A small contrastive audio-text model, trained from scratch.
Model: 7.02M parameters, encoder arch crnn, encoder norm batchnorm, encoder widths [128, 128, 128], encoder rnn lstm, text encoder norm rmsnorm, text encoder activation gelu.
Training: normuon at rate 0.0076, 1300 steps, batches of 128.
Data: trained on read English sentences (LibriTTS-R), 15625 training examples, 10.6 epochs.
Rows from block 3 of the audio encoder of a small contrastive audio-text model, named by matrix and row number. Each number is 128 + 32 x the weight over its row's rms, rounded and kept within 0 to 255. All counts start at 0. Numbers have three digits each.
After each channel's rows are labels from the 100 clips, of 14976, where the channel reaches its highest value: "top examples" is what is common among them. Only what is clearly more common there than usual is listed. The data: read English sentences (LibriTTS-R). In brackets: how many of the 100, against the usual share in percent.
# conv: width-5 conv, stride 2 (encoder.blocks.3.conv.weight, 128x128x5, each kernel summed), inputs 0-127

conv.2:115142097120107148140183115129094122108111102082150117177165120109153100197095156176079100174160157179116148090174060166103110101082118106112150184107112175109139132166139149151128099147142158215163158157110105164105130147091166137170106163102145148121140130102145128085088035121084177102084181111127134138129170125118078027147110137124113159142172102115119152103131136086130136101090
top examples: the word "is" (27 vs 10.4)

conv.124:070105118133130170140166185132152110085083146155097141160131183075135181167119115119147137187158082157188188127122170098131128149126125144141106096121113187121118138129168181134112137145130077167139115138081099047153078126116116135096135191132160113072197141108092093109114144146160140092088129105189151154074138069162098122105114109110189159116147141165105199151118153115119146090084
top examples: the word "she" (68 vs 8.5); the word "her" (25 vs 7.6)

conv.102:113148157146109142053134104148112171103149129155108119168135147139113132205094190068136129094075086143054145121135050114147071098120098143111134071138138152145104129159171181132166091107123114155089119101207155139139140142136147142084149166123155125118110111175187116151143181201127092113113135128055093141124105041172137150123153069156105162117120129123134129114120109092134110095084
top examples: the word "was" (48 vs 15.6)

conv.25:122163149100095128097106185112149104101111113190166129082078105131134172067102119178116218138196085105130154147126145185085174077067126153139121126139118172131144117111162145165076114138120131113103087220126088158142180128121096100154169130123124107134125127110090103088130058110119187101101150098126129142099088174170145152126124135092128118093129147190150169143112139058162111104150
top examples: voice: male (73 vs 47.8); the word "you" (63 vs 14.4)

conv.115:078102124172134140090136190152153108117091134208180115152130108065167176114122128177138171135141076101188151122122157107130108095093189145108121118115111125086110154120164089132085092105090163104092155212166069134090204125129116146167095133162095135120103063109105135143079145139140163073156127184178150155115147119120159107124089073149100119146115128175127129150101106086183135151116
top examples: the word "you" (54 vs 14.4)

conv.21:097139204097139160086160053158095127123092123142149112139137146102116139150126185121144104100141129193107154143132111153135068127122031126169093108146100090103110166142165094097097077134079140141107137125168135104125147099082138083085135112104131051099116110120171129185148219140182130131100140165066126177135082117164156104166166141146178165125181139115119169088134120139154095122117
top examples: the word "be" (29 vs 7.9)

conv.43:108094136162094117093155137173131106146083138143127126101105156119100174108126134077101176157185106104131151184134113127158179109081150107143129117149083102105131141083094118122139123149079086160107107122167132159104073140131122063144126117163122118124132129093133128079202211169159143139084099120148158157096141123217175102216136069150162116124128100164083198152133097102133118081069
top examples: the word "was" (54 vs 15.6); the word "he" (40 vs 17.3); the word "she" (27 vs 8.5)

conv.42:095100102128111200141171142117156116127146158137147136172133117139163136186128187120209129078156124176122143146149118130171156182082140134095146145063133127163098137132112179094101154151144109211112099087148112158161182169114166152212145144135125132088152141113069141160080046127161102134111123132110120066122157091085089144134110089127134192119159163109091167077134098104149117115117
top examples: the word "is" (27 vs 10.4)

conv.39:101141086122135148152133124173047109149089137160106121161117120139150207118124087099062134142138124119167151187079108142137109135123121134125077109109073141085092154081161144195091136170117153151110096142182132129107156100103135134132188074068118131137118112104159101098124121110111129070111050096145137103107124130164114108147185175119197113115105111200095212160128129134114197119117
top examples: the word "was" (47 vs 15.6)

conv.23:141097146150119138113152155113099150138110162166148128089169151157132101149069107116064133157139212118131159121094108169096157082103096090129086145085125175140149137124134152126223128139122075169143178139056120174113144137117111106104146114187108156110086129117104175145113017092127163128099169138160097081132198147134136118148103150089093069094098110125120088083123162144132119085154
top examples: the word "you" (45 vs 14.4); the word "that" (32 vs 13.5)

conv.61:138090105106101132125137065126134065094157146195119132055070149133130191130112131116133020093111095104158090147144156078135100131099119147086105136056155088175105148163150156085129134100122107110098131117135107111183108106125146145134153156122166064121145119182103118075108138135137166096128104155134095104145138104175097153142209137076198100109174138081160155124149094115085134116106
top examples: the word "his" (33 vs 9.9)

conv.12:122070181094112147101053159093086140118093124153124132110124078218127101099135156117122074043103129159134089095078074162155081100157099159152113076118101071124105131117115111071069110089060092079092108119112116148132100136137094123154167107138124121153118157134111175142140109130104143138094168095130106122111144079102143157130122185136084129146098160085101122109119211121126135070097
top examples: the word "the" (83 vs 49.2)

conv.47:125108151152131138105141180058127183088136130097124135054165119104119138057085116187182178105171102127086151101207159105112150168130113147140142075079136127144139143163068097138118162115092185117109145103126090136139102116108081197153124137122172088152108095152080130080098140090122085131156132130145084199133192080177169151110100131121107133135158112192097103119108133133113120119163
top examples: the word "you" (51 vs 14.4)

conv.0:087129138169113182158101127072125150188114137171107142119189131114088142185147079122065111160108192105180188091095113125092095192114088091177143112130100129134169113084117082150093129127120103096154144094126114109132106148153086117137155078134129113147139169159097208171124075079066165098161098131167123195143128128072130127127140160123075091102083117109093114112108146113140162091140
top examples: the word "you" (34 vs 14.4)

conv.121:115122096119090128158164109102158190174122117077128163089124133103132217081144144100091121164132144091102114113093131140064085141099129133107165118055153117173141152111129098113132108124105101130114147099114127145173143145130123094102066105173152108134115047136081078146061158096134120040083104145133104086139132108101068109233129116132122111111169110148160159105137114086088101126088
top examples: the word "his" (35 vs 9.9); the word "is" (33 vs 10.4)

conv.53:116121100105112151169125162156123087126092100114118139042164193163128129131137133108053135107138156139112184142070064105142116116126165163141100134194147131156088146101115165110137139091155135147149157163168114143147087073115128149101178087073119133173122065110137187051141079087149148182111133128128099148092105173127126073207126114078126175131120111126127200138123096152105146160125
top examples: the word "you" (42 vs 14.4)

conv.88:131072111140097143171187062149144097137097127114099134161117196141135153163084195119080096115183116134134186184154172136133119083145088156081082143109129154148078162130132153118164101111100130175112160105165139091106092065126150124193115143088136096083181144129098119104135162095149161132145137129082100165134167173096143140128133087116138203093200125134146156128127123170074135151068
top examples: the word "is" (26 vs 10.4)

conv.56:111146187164114140165161216151187136113103134193119186177134155122119170112151167139142124175156112118128131182128120109130170138113132067129175146068144154135149150167152157175132148150136165156166177205120098155151092089141145122104117116133168132131154107142123137042098059109156072069150176101133152064128121082139170095131075093086106163116146109093106112101136134147114140124156
top examples: the word "his" (38 vs 9.9)

conv.77:134158124109106165174154111144149134164120094114121139095129085200152151102134121088098130089162173121142074159118142114156146153088136104087107179078123110107145187161166131115072129133155101120158156127233130153127166092148148141184163125181131092089177120153107146114077052130135141095180136115092098098128170191133140119089078134093099165075144105105115169109156120183170105184144
top examples: the word "was" (90 vs 15.6)

conv.85:119101086041095159117081168121126115130114097135091111162154099126148161123157119113119175099143109116103097152068104149064093112075025119153115129089122143156149046110130125163187150094116137135096128122172073187142157070074133089095112085161109124113101091075135115095146154077099088146123099129091094113089151109114102136112155106117147101128149116143142147103100053096168108080117
top examples: voice: female (79 vs 52.2)

conv.45:191110169144137107087092122092180096187121109198096135152110126126035132176066129144086116139149125111122075116120067098115080114135078134103181104053108151140141139101151138113161104134091104129067143086120102128136159191123060123093140162097104125147103129116111133131128087098131065117068116102101083090117099155117106132091189106094109115126131126060141106092117128096108132173085
top examples: the word "i" (82 vs 20.5)

conv.18:163110139158175081086128157071154149074092139167131090103100142166097100153163129160144150140142162127121065157136117126096131090135098105101121099057105178148099161127146097145136074144088088112134152210056094169171114113116132080171135188173115151087101129119085140074090111151141179177114178103111132114089119127138111160114090118157083081134131131111141057111148094073134111139181
top examples: the word "is" (28 vs 10.4)

conv.111:128102168139171184128121162104075093100102119140115129122142189128083089156122115129135120115105080151169172109102138051185083116108103143111090121190170194126117107193153132121120129121161133143131124071156080140079150106068118117210140141121143113065157116138117121161144196134172150170075068109102102145116135119096152089116112103091147167084144151110086098152064114149112168126082
top examples: the word "was" (60 vs 15.6)

conv.16:094139132145110172160116169107125088102109149096100103162136134176117125165083141119086085092109106085048143136073089153144124150150165135146087107089079127142090101088121188083113141097082129097087114076094125091148163115100122178149237084109127095118141131102095085131155138073100136092119129109104139113102161087140164119086179155140209133101124104138098184187109132077129138119102
top examples: the word "i" (44 vs 20.5)

conv.86:141102107143123098193118130106059074072113117192151135098145150177097123101122142140087084081123148073086117165120123074111088113081081123134154106143141063134152107153106149122112115165167149090077127175125060091084108088122087057191181112140047094092112122150125160119149160115204132092188108151125130085151139134135138089117174132106124106102141139119116106129140147107085151105141
top examples: the word "this" (33 vs 6.8)

conv.9:102046151108169168144099164104164068170118079097079131151154111133103130084160133123118101141138186114120109136138101089133115100164194158091129131146141153157111109098107157090157136132131066108154129096115120146155167087083118141143147065125082104067145152143105047109153172072111120126134163108112117086125084081058165157089161141106202140121090128109113176181096154110084092107125
top examples: the word "i" (89 vs 20.5)

conv.58:127130134130136112067142165092086141073109153111069110127126097175169084119112139124113150089119045129137085156097099145137053094163101170132094169086078142145120108103121142125149098115035144128135071118135156124103183113144118061178139079122104079126108126106151110112162122122104173188141180122143148129087106104158138123130142158146132056154098162124123085111131140056126150084051
top examples: the word "the" (77 vs 49.2)

conv.123:153147112145137222120092119095104078147066128108133156110160171120157133133139150107124149149103153152108109123096126098130107133124087152100095108095150149095118122127159167203092145143126084104053113115108119164090154075156094168137160156162148129123160071117107150091137191163136111096099098088136102160138163118057140111174172094059199100090114132101123197088179100098122154068136
top examples: the word "the" (83 vs 49.2)

conv.82:108125102100160127095158153091097169090132124099133110160179083087122078133125131117099097104166077077125163113093124186100112083168117122094145144108083135113177150097085088125090113158091048125102128075163095155071098130148194046135133163130101094171074101150124097118165107109090215166155159084137166126130059147145145158113088145163104111127108106101103116149105163103129141127111
top examples: voice: female (81 vs 52.2)

conv.4:099158139121091098136113159139120127140132162193159175137148195133148144079097111151088100106157146167174134136114130155111113184148114119101056124172147105057112157136215145147181118093101057161151082106146141142118122119106133105158123145115132115102170133149069136126132152162216065191080128142186122120126156105097132104144142124096119159134198091115091158064092105111107135095089
top examples: the word "is" (32 vs 10.4); the word "his" (28 vs 9.9)

conv.127:063157115115104073194106070126078131135150136067130097167150106122145116093138125067121131125119100107131082148133119158126103130157145096121133150093088143082140114120121228128141118168140130066127090075141150107122147052050210135160110156200133131110100115104212120084133104113129071132123172094119118160116116154159104135151125142086129129162166129168122135124146097165139144119058
top examples: the word "was" (38 vs 15.6); the word "his" (28 vs 9.9)

conv.96:079129156171097126119110157101111145082079103120113166150186127121139138118104163101146149089125144068049186115140091140122132108107196132117151117080165175143145137159106168117145098167135133125206142089116075139189105113130163142162133133148086096143099058098195139136154106128064144128124103109082094055077157117105090126146137097107124154042116100135096172124128072141087154145125
top examples: the word "i" (59 vs 20.5)

conv.83:166178127143120080138094163145200147130111108129093098147128192101128184113069159126092099079133108122156157131114133097151108143177198118132122161141130105158152112092113171054202085126088123125162112158103177120137167155129149161175191054158153099138143135092118113118163124122146105119124152130102109151106108110144153117217077061094092129131165142119134122107130087065139124081075
top examples: the word "i" (80 vs 20.5)

conv.64:125087160101165103135131086117125144205126122138136144087191131197060123167113114118125036144140169149184120131120193090125119172141056098122158115087084088151162124129088115139138110126127116157145129144151125157125151088154158164065096158140094132138202136161105095100081144095096140140171133086148136088149085135060154131104173120078083135139094120088163130082110106083091099112114
top examples: the word "she" (93 vs 8.5); the word "her" (29 vs 7.6)

conv.99:098155112143104133179108228131182070121121117124072075144124120078135120065141111139142090069136153096098108027160117139099072100165114114061127129182172150110057135150144163127119126119135117105151077114138096145129099132123091144117115133140109118118187134102144111154161127100085114120151100112101133143120150140069152124052144151196149113064158090157125108194126107120131123166126
top examples: the word "i" (49 vs 20.5)

conv.122:145145125081151129087115081142119125165121121137149125091132037159155109117108051102090094160143086112077137073113141100146112141116081090167106129071065140130146084091082068096176173128072065106073102119182115107112140175097127126067137143125160153110099157064116092128093058098064169147130147159180092114141115103129097115159127150112089118131134090090114132134147144140153133096129
top examples: the word "he" (50 vs 17.3); the word "said" (35 vs 9.9); the word "you" (34 vs 14.4)

conv.66:079168155135116107108088157164108112115110090094121105087152083120118116109080120116112191139122100115148126083099144130122152096219119064112140154145137116125063152107099118091097135110185121063108105098163109105100067137132140032113134136127161110102118105144110094132110137222118122170109170157098154121126079148206131092119073084185129145115125116135108134150101065145174131095081
top examples: the word "he" (41 vs 17.3); the word "was" (36 vs 15.6); the word "you" (35 vs 14.4)

conv.90:115099154192118106124086107127117111095111113147139092089123171138161146061080144157140127195139106108144209182144139159112123107139097157130088087140131142103108170138138132091110146109091169097067073166170095099054162134128174095176122116141127101081150172097112104125109112091112212123161137140249177147120150136166115162110126141195132117142142115148101131141105110112134087115112
top examples: the word "you" (48 vs 14.4)

conv.116:131114102089140152164162176176138044085116126146115130159106202164174161159090157130125101151148076149134165201077108106143167122141091140162124229127099129116115145124140117156132137143120080137132138141142125139131059128089127148125160140141142142061165148081147086104124096140151181104113138127173098119075103183115171122122151119063193126070139122114145181133145138194090170145124
top examples: the word "was" (60 vs 15.6); the word "his" (25 vs 9.9)

conv.80:111127145137163137102116109127162085135127098141156112136138126055116139135137162144160138129124085098125164106115179136157106165130136130134105125094093117112141112140084140108036157168092183121070123114083158087146088162127158173125115122126079091086088134149113080129116183178162159099133140124073094180073117096161134068159066103129148100215079072140087097150116132155190154158189
top examples: the word "the" (82 vs 49.2)

conv.63:167129137134101133097133129149135030163039173099159145105117137168128150083113131166126085160170141164157074156144084084110103061223132100134118156089108125097060193139147126151090123151128101137113116061147109137147098156133166112099128125131155080120130142109091102105128147157142134108125134123135102080142124150129135127118184111119065148131156166087132197127134190208109085133112
top examples: the word "this" (25 vs 6.8)

conv.106:191097119142114105180076141207113091160120113128118141189086115161111157108104097154172159170146124117111149091186070128161090067168098113120163151155106162123110099136197137093100168173088108157096104110111093120160125115131183117109123142127164143124186120161088133113123083101093141112153134134136077110198179136116177172084069074158110065116161125133144134134136149152092127091180
top examples: voice: male (74 vs 47.8)