From a checkpoint of a small contrastive audio-text model.
Data: trained on read English sentences (LibriTTS-R), 15625 training examples, 10.6 epochs.
Rows from block 2 of the text encoder, named by matrix and row number. Rows with one number belong to one neuron. Each number is 500 + 50 x the weight over its row's rms, rounded and kept within 0 to 999. All counts start at 0. Numbers have three digits each. After the name is the row's rms in percent of the matrix's.
# fc1: MLP up (text_encoder.blocks.2.mlp.fc1.weight, 768x192), inputs 0-95
# fc2: MLP down (text_encoder.blocks.2.mlp.fc2.weight, 192x768, transposed), outputs 0-95
fc1.215 098:492503509536504501443534607471448512434429517482417565465501525433384488571518481572466514531451504461504465571475409574511442452440439416432424536495457517459527491562448531476441549565518515516505527500502530525485505458469575447480407514477471457564467554518466564523572446449530579454
fc1.216 095:468513579475364451398428510493540488466543571392443566464508516529429544469491490491512396499474549511467430479400416498530513495479489465523562412517515531494505428617508520509487460483434522457523511531465466511534500498423487443540383421537505529491512527482522554468503503590504545494
fc1.217 089:427474493410488494496596456476459453558456518484573425537505538568504554456531620534460513506578493504460611563454489541522477536492503444481483529540496412496565504446469599542465546513536428569488538460496573496509546485618455561430528543456547497549490538472496508512511478500538421388
fc1.218 109:420563447501564475423491513449561580529513479437550465454407430432519480454472486557513521552465571565515437530428453415492419504500532609445559431551491561466467500497549508536519452546396557570489448507501560486482569451499549472520555387420517445582459508471508384454626546644494487509
fc1.219 101:484475482576548461471524663555551555490577506525501590447365515531514559506512443536497454569462555557433438555484483449446499487441444508476456429550530477434604582553467469487586474578516493535537471511478394418472464484516577497457467463470600537469403545595492573518460491531526490584
fc1.220 102:533442364562528556420409479516478490542470422636546499466387505526524415479486511525480497468367496510518581531448559527481505431474443527496526529440537520525410526449510563491459554459533438561529505466513467604504473509425476587436498452498468506528469534413521497577413558477454503587
fc1.221 095:471555434500597462463612480522533450451462492443530608487460451477539452497488468547493526456432411588507522605445493537390505548521556459514457434504497482635509448497491547408418405505544562498483587484492531478510555571441537494495490460548537450481455473489532483484544540452553560475
fc1.222 105:517514467463542530450429507442489395476511449497456468531478371580600545417590478530460447470532523451477511478561563498478572433390410510471420534537512531525553455522510436544486598477529509485439413533505543424438571519482463489498464503490576449517548536437521536510480510600545485556
fc1.223 113:401432526460523508519462447536402510424421549339599530551519489549470502435472481466527548435489475510561476494439433540487507465448575584455460511456533526495571472463601455470439467490537521563508564501466505545531514546514440431472432567499455426464401504562475450481569484578515439517
fc1.224 101:500424562489563488563504425468480474534483527477577552450536615406484527480452611503479495542417519475491631498502504507475592417436599423576472524509533492506529571562501558422523577548509507549464547551511472492376451530519475444461531443539520492519477483448548470558488433459548514552
fc1.225 098:521649517498552440560471465555510574428507487556558536571458510519515409495463464511426378482439481504524495489503460447453509536494382541472513512581465473585483443559523450570544517488535488432510552576509545447506533501581480558502522555445555446551524586577520453467585532487552358523
fc1.226 096:501481576544585533536492462543489522522593547498581400497545458468472586548494454601469480508463557422511541493545463533490504518430444495497488442500463505545578505567575571518510464469532505462464534508386526487485479501467506586485525449573495510445475512528523583451440487445504497414
fc1.227 096:583443450527483564544548527482473491573429409457536475473512507556487485519473475478532572518511497425475522582511487558482492541563401526515462534461451457499464591424538495523511550572527438457463562468482537396556518568437497466534469544471419566451464510542511499478478504594403481482
fc1.228 103:521470576535565358432432462529481555555479487433500574435419537502485438427470529507574528529534546542550581525429413542493481603480553535464465566543507598544529523538557522469498456484442523482590504472486469542479475476520555549491504511571511495396500434413479534443404550513531513546
fc1.229 096:463566520522547530494516409561542545515498424449534490471499520557480396446524540497535567576454462507389454431486584419364438465559481475510520497488461504492403472405434476518452538570463476514467433601621504472606514409453420572484477528499443512484504537565487538570511478538541517521
fc1.230 101:547543607490349446452592531547471548569538545526601502464449481592495551487530429561453366544490463487512484492508446553508465453466510541460471508551468527486509513472492481485529504519476480431467483509561505538446447539519421482522591514458443496538562488526550529412504583548488401542
fc1.231 101:569574616529402395498530402484512436538488498559577487483509469460520380556542510497489468484491528438440480513537445449512468468451534374502491496459435567505436555516513468476433462569527481458612538544495470546477551445529509458484573570508442566555568483528542492465523460441507488463
fc1.232 100:456461458508548462451410489620526453417462560549523458449482438468552472552423564520549512416530458517536596484551498492525513460500508463554557510470489528481473511490545525529486400466490434494427575549414564485400391521501562499537561476411513504592528506589564554436506498492571491522
fc1.233 096:520512538514515512532474498576523517555474477428480495437471540407523508508450408504469526516513367516470461527500583520473473513584458411480399431561504404510475563428530423567533488523558476444517556484472548541518415463568523589504536485551546558581481414446451494529471541584539546536
fc1.234 114:451465543528527501522496509581509519537503478420612550487501504395524462579502569508469499589618482504511375480490502527482437484495475425446435513489518519413502456504462528517455547478436489514465466504496497509566516589527395482512489462429482454492516529523430493405528507428497541506
fc1.235 096:658492534506458503527470532482532569514531554432519477469453451539514609463507539491482460529508543500502545558478422499386477476408378450543539642506444432460488540508521580554488445551539436536487502482460557471460536432441470507460500470455476554520522505506455410541493536443460464541
fc1.236 096:456490473504484476491431429485487565560521504431497489437495572583437515399553578514476585601474535543453468477461466449384578445544552499497474522415537476546531479421522431409373545601550480525501497528446462456514584563456498426466524542507493465481527523539542518587525517447440524500
fc1.237 091:407462440543498469507466442475515430471422553442625434519550501575571416473399432525413551430514479613494475474539454454503533584516572509500537569490586510522509526496548552523483484586455634513555578503488530497498529481531423477516517581545438571442484544524451519477572459465412541562
fc1.239 092:540548509500463491494446520543499479450463507424494542445560502469455516439545506400455495519479422493471566579500506483439457576550497549496490579510547394489510539586497559553474542512549440519527453424496485509580462471618465534454522622486418549530548474489552544541553578505450594526
fc1.240 102:483533494474495496502405520470498444472396517546490500502544474460495530583493455484505540513529500462482446520455436481378415477575544516560563540450399604457371464557456530395463435518489480441528413455552459436444504472414411539545532445458505508559460557542441418512383501485537479430
fc1.241 100:559459543545498496465462488470443553465545564488539446454533444493433493549597495517482534587514502466523509523505522522518477476463527468580447634412472435505418452436525566580551556524453474462487477654421528518497440408562487476437446443523609496510494491445512411363463565558513517468
fc1.242 091:440500524478550432534513540631478526538487475463577518513571484563575471461489462529542481480437457482469484404395510551478602436554491496516458492564459541492445539550481402544492566507504466576490445539534544483470461480429438562539546487444523458477505473595542519423469573532486526429
fc1.243 098:573453542444551526542448481433450502471541495526495496475596506519564502502473578458521467506423544516537471463502526450450496373505508398464466459450471534545396483383531441434476504546480431555520486609556438481510580490439518616521526472507498468461512479544403508554486364449494501552
fc1.244 104:538540536467499569572475580527557518448538532501531493441429499557435479539582536533411543497545451558481490475500466408465535464467444461507432540553472543559475541444505420533451442454445458520444571488521542509563518506539555575503538550522519538602433562498461478388510527449510571506
fc1.245 101:405533436484498516549430445478496528521360523458593476519488592576547457474522488534474577585542489664547506466491499654448544461456539580548466522495520429591507387505476369532502478552498442527481529490432488507455554477467484525612453584460556438491573565565524475522578529432551476559
fc1.246 099:531437622519497437530429590554535483412430530436498493532465389585473531586431565519538586448501467464516528477498500495558518530518464453582541510556502533480509583453506460530452625523609447451460555486479518527525549539559460516497497505532433418531462506500555530535464440497496498554
fc1.247 107:492433439511486417502477503599553448532543508492534509464411490532455551608457460534533493472536542395484585591470635526518579572446461452522492522517473551536537482559453490465445522483512535526469512553523562509428537617473455491428459581508531505511560504505460485478515500457501477472
fc2.215 105:441438561504539490591416419496501508500527350539445494495563456487532450412530490571424569399468522495481409534513474486454535478478505494482381519478513560478427485430508593510513557464465531514546541414442555475441497571579429470540454539444564576449493486473493538451494586569517468527
fc2.216 080:499463498493421390528495403616583479573499464445475424581541506551507504448533429519508469468586623534492476379525445565587477504553516504497507505470395452575520454457529537457483495500587471496507544438460536563523447467459421435465563566489521555582498437483472523565478455489473516569
fc2.217 082:519434571505545478464443449483494583391439463482517578459521458450464500566485524482533459541475521478462491458513485501490520522545475505526456446437451536460510566486497518482540599539572456434567506557530471401559510383507556490495575523446535513414594520546545512488501486492452500516
fc2.218 124:528437502535416481627513433497475458538539493525490486473618466554487482477482541513447442465420453464469615536495531574481426461556388450490443496493527420564553533447530499545518464422517459464466549474487463489586532496497427542432475529557548470484523521536477436529545493475552527467
fc2.219 071:421463473427494550508446414458513465495553584426421523528478523468504478452510517539547537443442516405480455477494511357487488433537554524439514448461553526571524493518577535520412568553570547498547532530505484516496424590445616508522510361518535495474512482505515565368523515433472443539
fc2.220 101:489430476542522476504438399564406483381541435493469418513528449510511520455506540485506436581466456501527558509496469406458565420540495551613577505566537585454562487502437479479543510507487418505432627461497564486413522555499470437521462596453503546573493512402469540416489561495468446488
fc2.221 106:525464505546353447545481510503494453565461503554582444473556534572481566443586511577446428561497556520555550516538510515566418496445385492523510425497498493423496553423515482517515553495551486524500483525545464534485488521493539486474539440502618566520500448480414542475455603544421607502
fc2.222 100:520473449451547490528441550537618415496454458460520562480542493516472413562551490524509523502481512432541420504544490579554427498576534545511559565543459452515497544480609496474494441481528529430511535532531501618544515495579439497447566453546543466528514495597440487521501485514510502505
fc2.223 125:445563569530423461449516559533613534446497394598510553472495517488548423577402567534513477508553502478504473447491505409518527595461501538517459434501419531466547497581452469493610460514514463492535459559504413495508513476471568592492503441511396539511510442481584477501464459559480500479
fc2.224 100:511583444520512573552606462584486659561505517383434463586455484464502494583535479554523499458444430370542448470520464418457502492563499496468641482510470590507536445375567438548523411515514548528537525502563562504526559486505489506477511538489518553486476512558506440477455479524452468480
fc2.225 098:490476543586447491461416500500531458590487479495460648326515604410439561527500550508500530549478534481526506547454524427500463540517619465525535565445553525389598532470463577464477478493500511516482572502602498536521472467386581455511378461455492497541479421504491529508484409441452541509
fc2.226 115:492504525528531504384488536594458477502557537446486406575468539507444500443526559592407521497510371536432528498483537509486615494468499511530446476486426422571437478526516392583526544405529458487568465451519517455571489415538496517466483492473435453468482506579479544428480518534475460543
fc2.227 121:505590528508513470475480405471510500582566498532461549598574600422508601526503471514495548517506487418516455466496508420552475511477540511524495517533582509563523464529556524473524531495488558465547576490503510495431503455471465433522438565486438475529555501578507546424512530473468462554
fc2.228 090:559478475470488490573483542570525508516468590597456490461594578508549523489484498468460483486544540489558436455587527469530489600516451475524454523500447430500506534428523490554546534472502494565365446523568458471483615501387497468473441502513464495564536455510496448449524529509455496462
fc2.229 104:526515469429467498518527539408488393508574458421489608406539472496462611442482506503543518458469488499578569492463584471485608527516485451413425544498422528458553478498434457474498568497529568480559497546366516487510432550455590526448529500499457549501485586550479594566495451541399535433
fc2.230 060:576565488542553571587472525423512475415596455457411464518486511494470426548436493496419463505442585509568446505485474516545542589517528480549488467509489532545526431458495520514490465512516500482483529477449609512581605464481603519533523499517474452433547517465483463524507495495550571565
fc2.231 122:482462402487538537524469484536382572523613487494480465476480533480482513507419444497426458478559552478458511516491572476498548468611521564459481440444526362502544487491428454608525481563583571452487537512513442525536524556484493518525500433547480497487459526470566470495454524510546608538
fc2.232 099:574349528602486542463416460540529495497526429479512479469477536583564491552361369369461451493553516473440554497486532461557441561502416563517520485621586548435578474512455544472456507420536567515449536461527496542512454421414513599475502456551526605519530469553544571494539466485493480445
fc2.233 110:530571484481469540499500509459532446488527445540573543539552468440460513461590451426497451599509531515506465424485526553510434562449469480451569517542488502500540462577507534536440535527492409592543407482528491598455548519525477525603497471536526486492431592552451373537593531469460541511
fc2.234 060:468531513435516503459449526607617537337481501423430510471525463514549551491596444499473390538484531532529556475509480531478440472433570541484543487470439469547474568565450496521469472515503505498513602578400538531373543478510457510550522623477534599503483467497530458520554485532522516557
fc2.235 103:528566575418455480547463464473525452416475551528512425532530568525551517509446522423542443381482530493451461584548479532525545486530525519458449507454502464518526514438527466500518551499452581480516550457554510359417468437595547496534529407557506461459516490574552523580434493452567476538
fc2.236 101:456527527454588440441454468469509493443614483480473560442496498479475551500481558489573536496474492495435540523495527460539468555466458420482490550545465578472492531486484494567594557506560528522446533549435460395566411507417650589484452452508512456402570566488523565589472519555499430457
fc2.237 102:527512508497490512518505513575531533550474471479383427586442463452532468493456621493515492521493499520480488506585426381576535539533387388466463462504402533491589561563451563443488510469521562470471455529547611519490565533447545534570481468511617465511445432463493547500493487563513455502
fc2.239 103:550467520471492535455501444498519580503495459577524529428499589632457496511486530574520575496443497448511470460437515500554468473531626424514472479433440534497506484571528510430505461470469470507478397567598423571582519485438476460505447438531449436459489431540529466465436369499589497465
fc2.240 133:512501453465518539511521576523504430511573478533434558613485625571501483529455551510428476375538551441510501554469543526654574527482492537591489469563476472498533531485500485635554561458562577573512572460562505583446559505503451444526500558584458537497434483451582485460591488534533478586
fc2.241 113:493562422506444539557544433666531499494449438457476501574487512529533533497499577454582404507401538517496538533504526428510481483482467489437468502474468463539506541491482526513527466561488546518541558426508487448417548570574479477446597473481436430586365483513492483535507470511397483502
fc2.242 072:443479427562472564509492528529446491481577436463464487547438371593490433523402508449448465445513544527502465555527458521531459558515483437519513513563453550543489546514586466492410425485462577469387539482482615563574534543425551436438537440489453427443507519539473422495436464504566519519
fc2.243 079:514489423463482504409490461539579451503439512377505477453482497515493538416505500553409438439481605518440500363435560445500531431605547405543524428560525525526530482528429533492504500411540557480454471506427502518458510470550505516525479553576537562489489499536522564432510584565618550394
fc2.244 102:512424506596577506454415523516478576467456445486550500499548484411518514437532562447576494513447479507478479493474536442505520500558481460483450448466506549418474527446496457500557534464459474452448523444458522499504578552489448569499511535567447570424549494551586495512542479542446422455
fc2.245 097:565616518465540521481590493541571519492694455514549422465487455408511500541458497456556458547491438510496583435547520517475393569490471532473538513559529451480491472493497400505492591550408504536476526417560583496553503529578524597432464542575510524531543453521479579445557508468485506549
fc2.246 125:467510420529455422405461537470528466476592481415493502473578506537562475451491512524451511492543468554463419460498540506425457424463534487465473529523471440537502459482515591520435445495501439612557466538565421473488476454564556476474474539508540546589585485547497531562579497537536543475
fc2.247 107:461425471533581460596499463558537551527514536465542538574456552446493468488452487546440571545477414528500440564448522534482543491467466488519469564456483475494430522541398503472434551523470461532549504555407542436381507643483418515414476488440543491565450495564562506616588472418514521537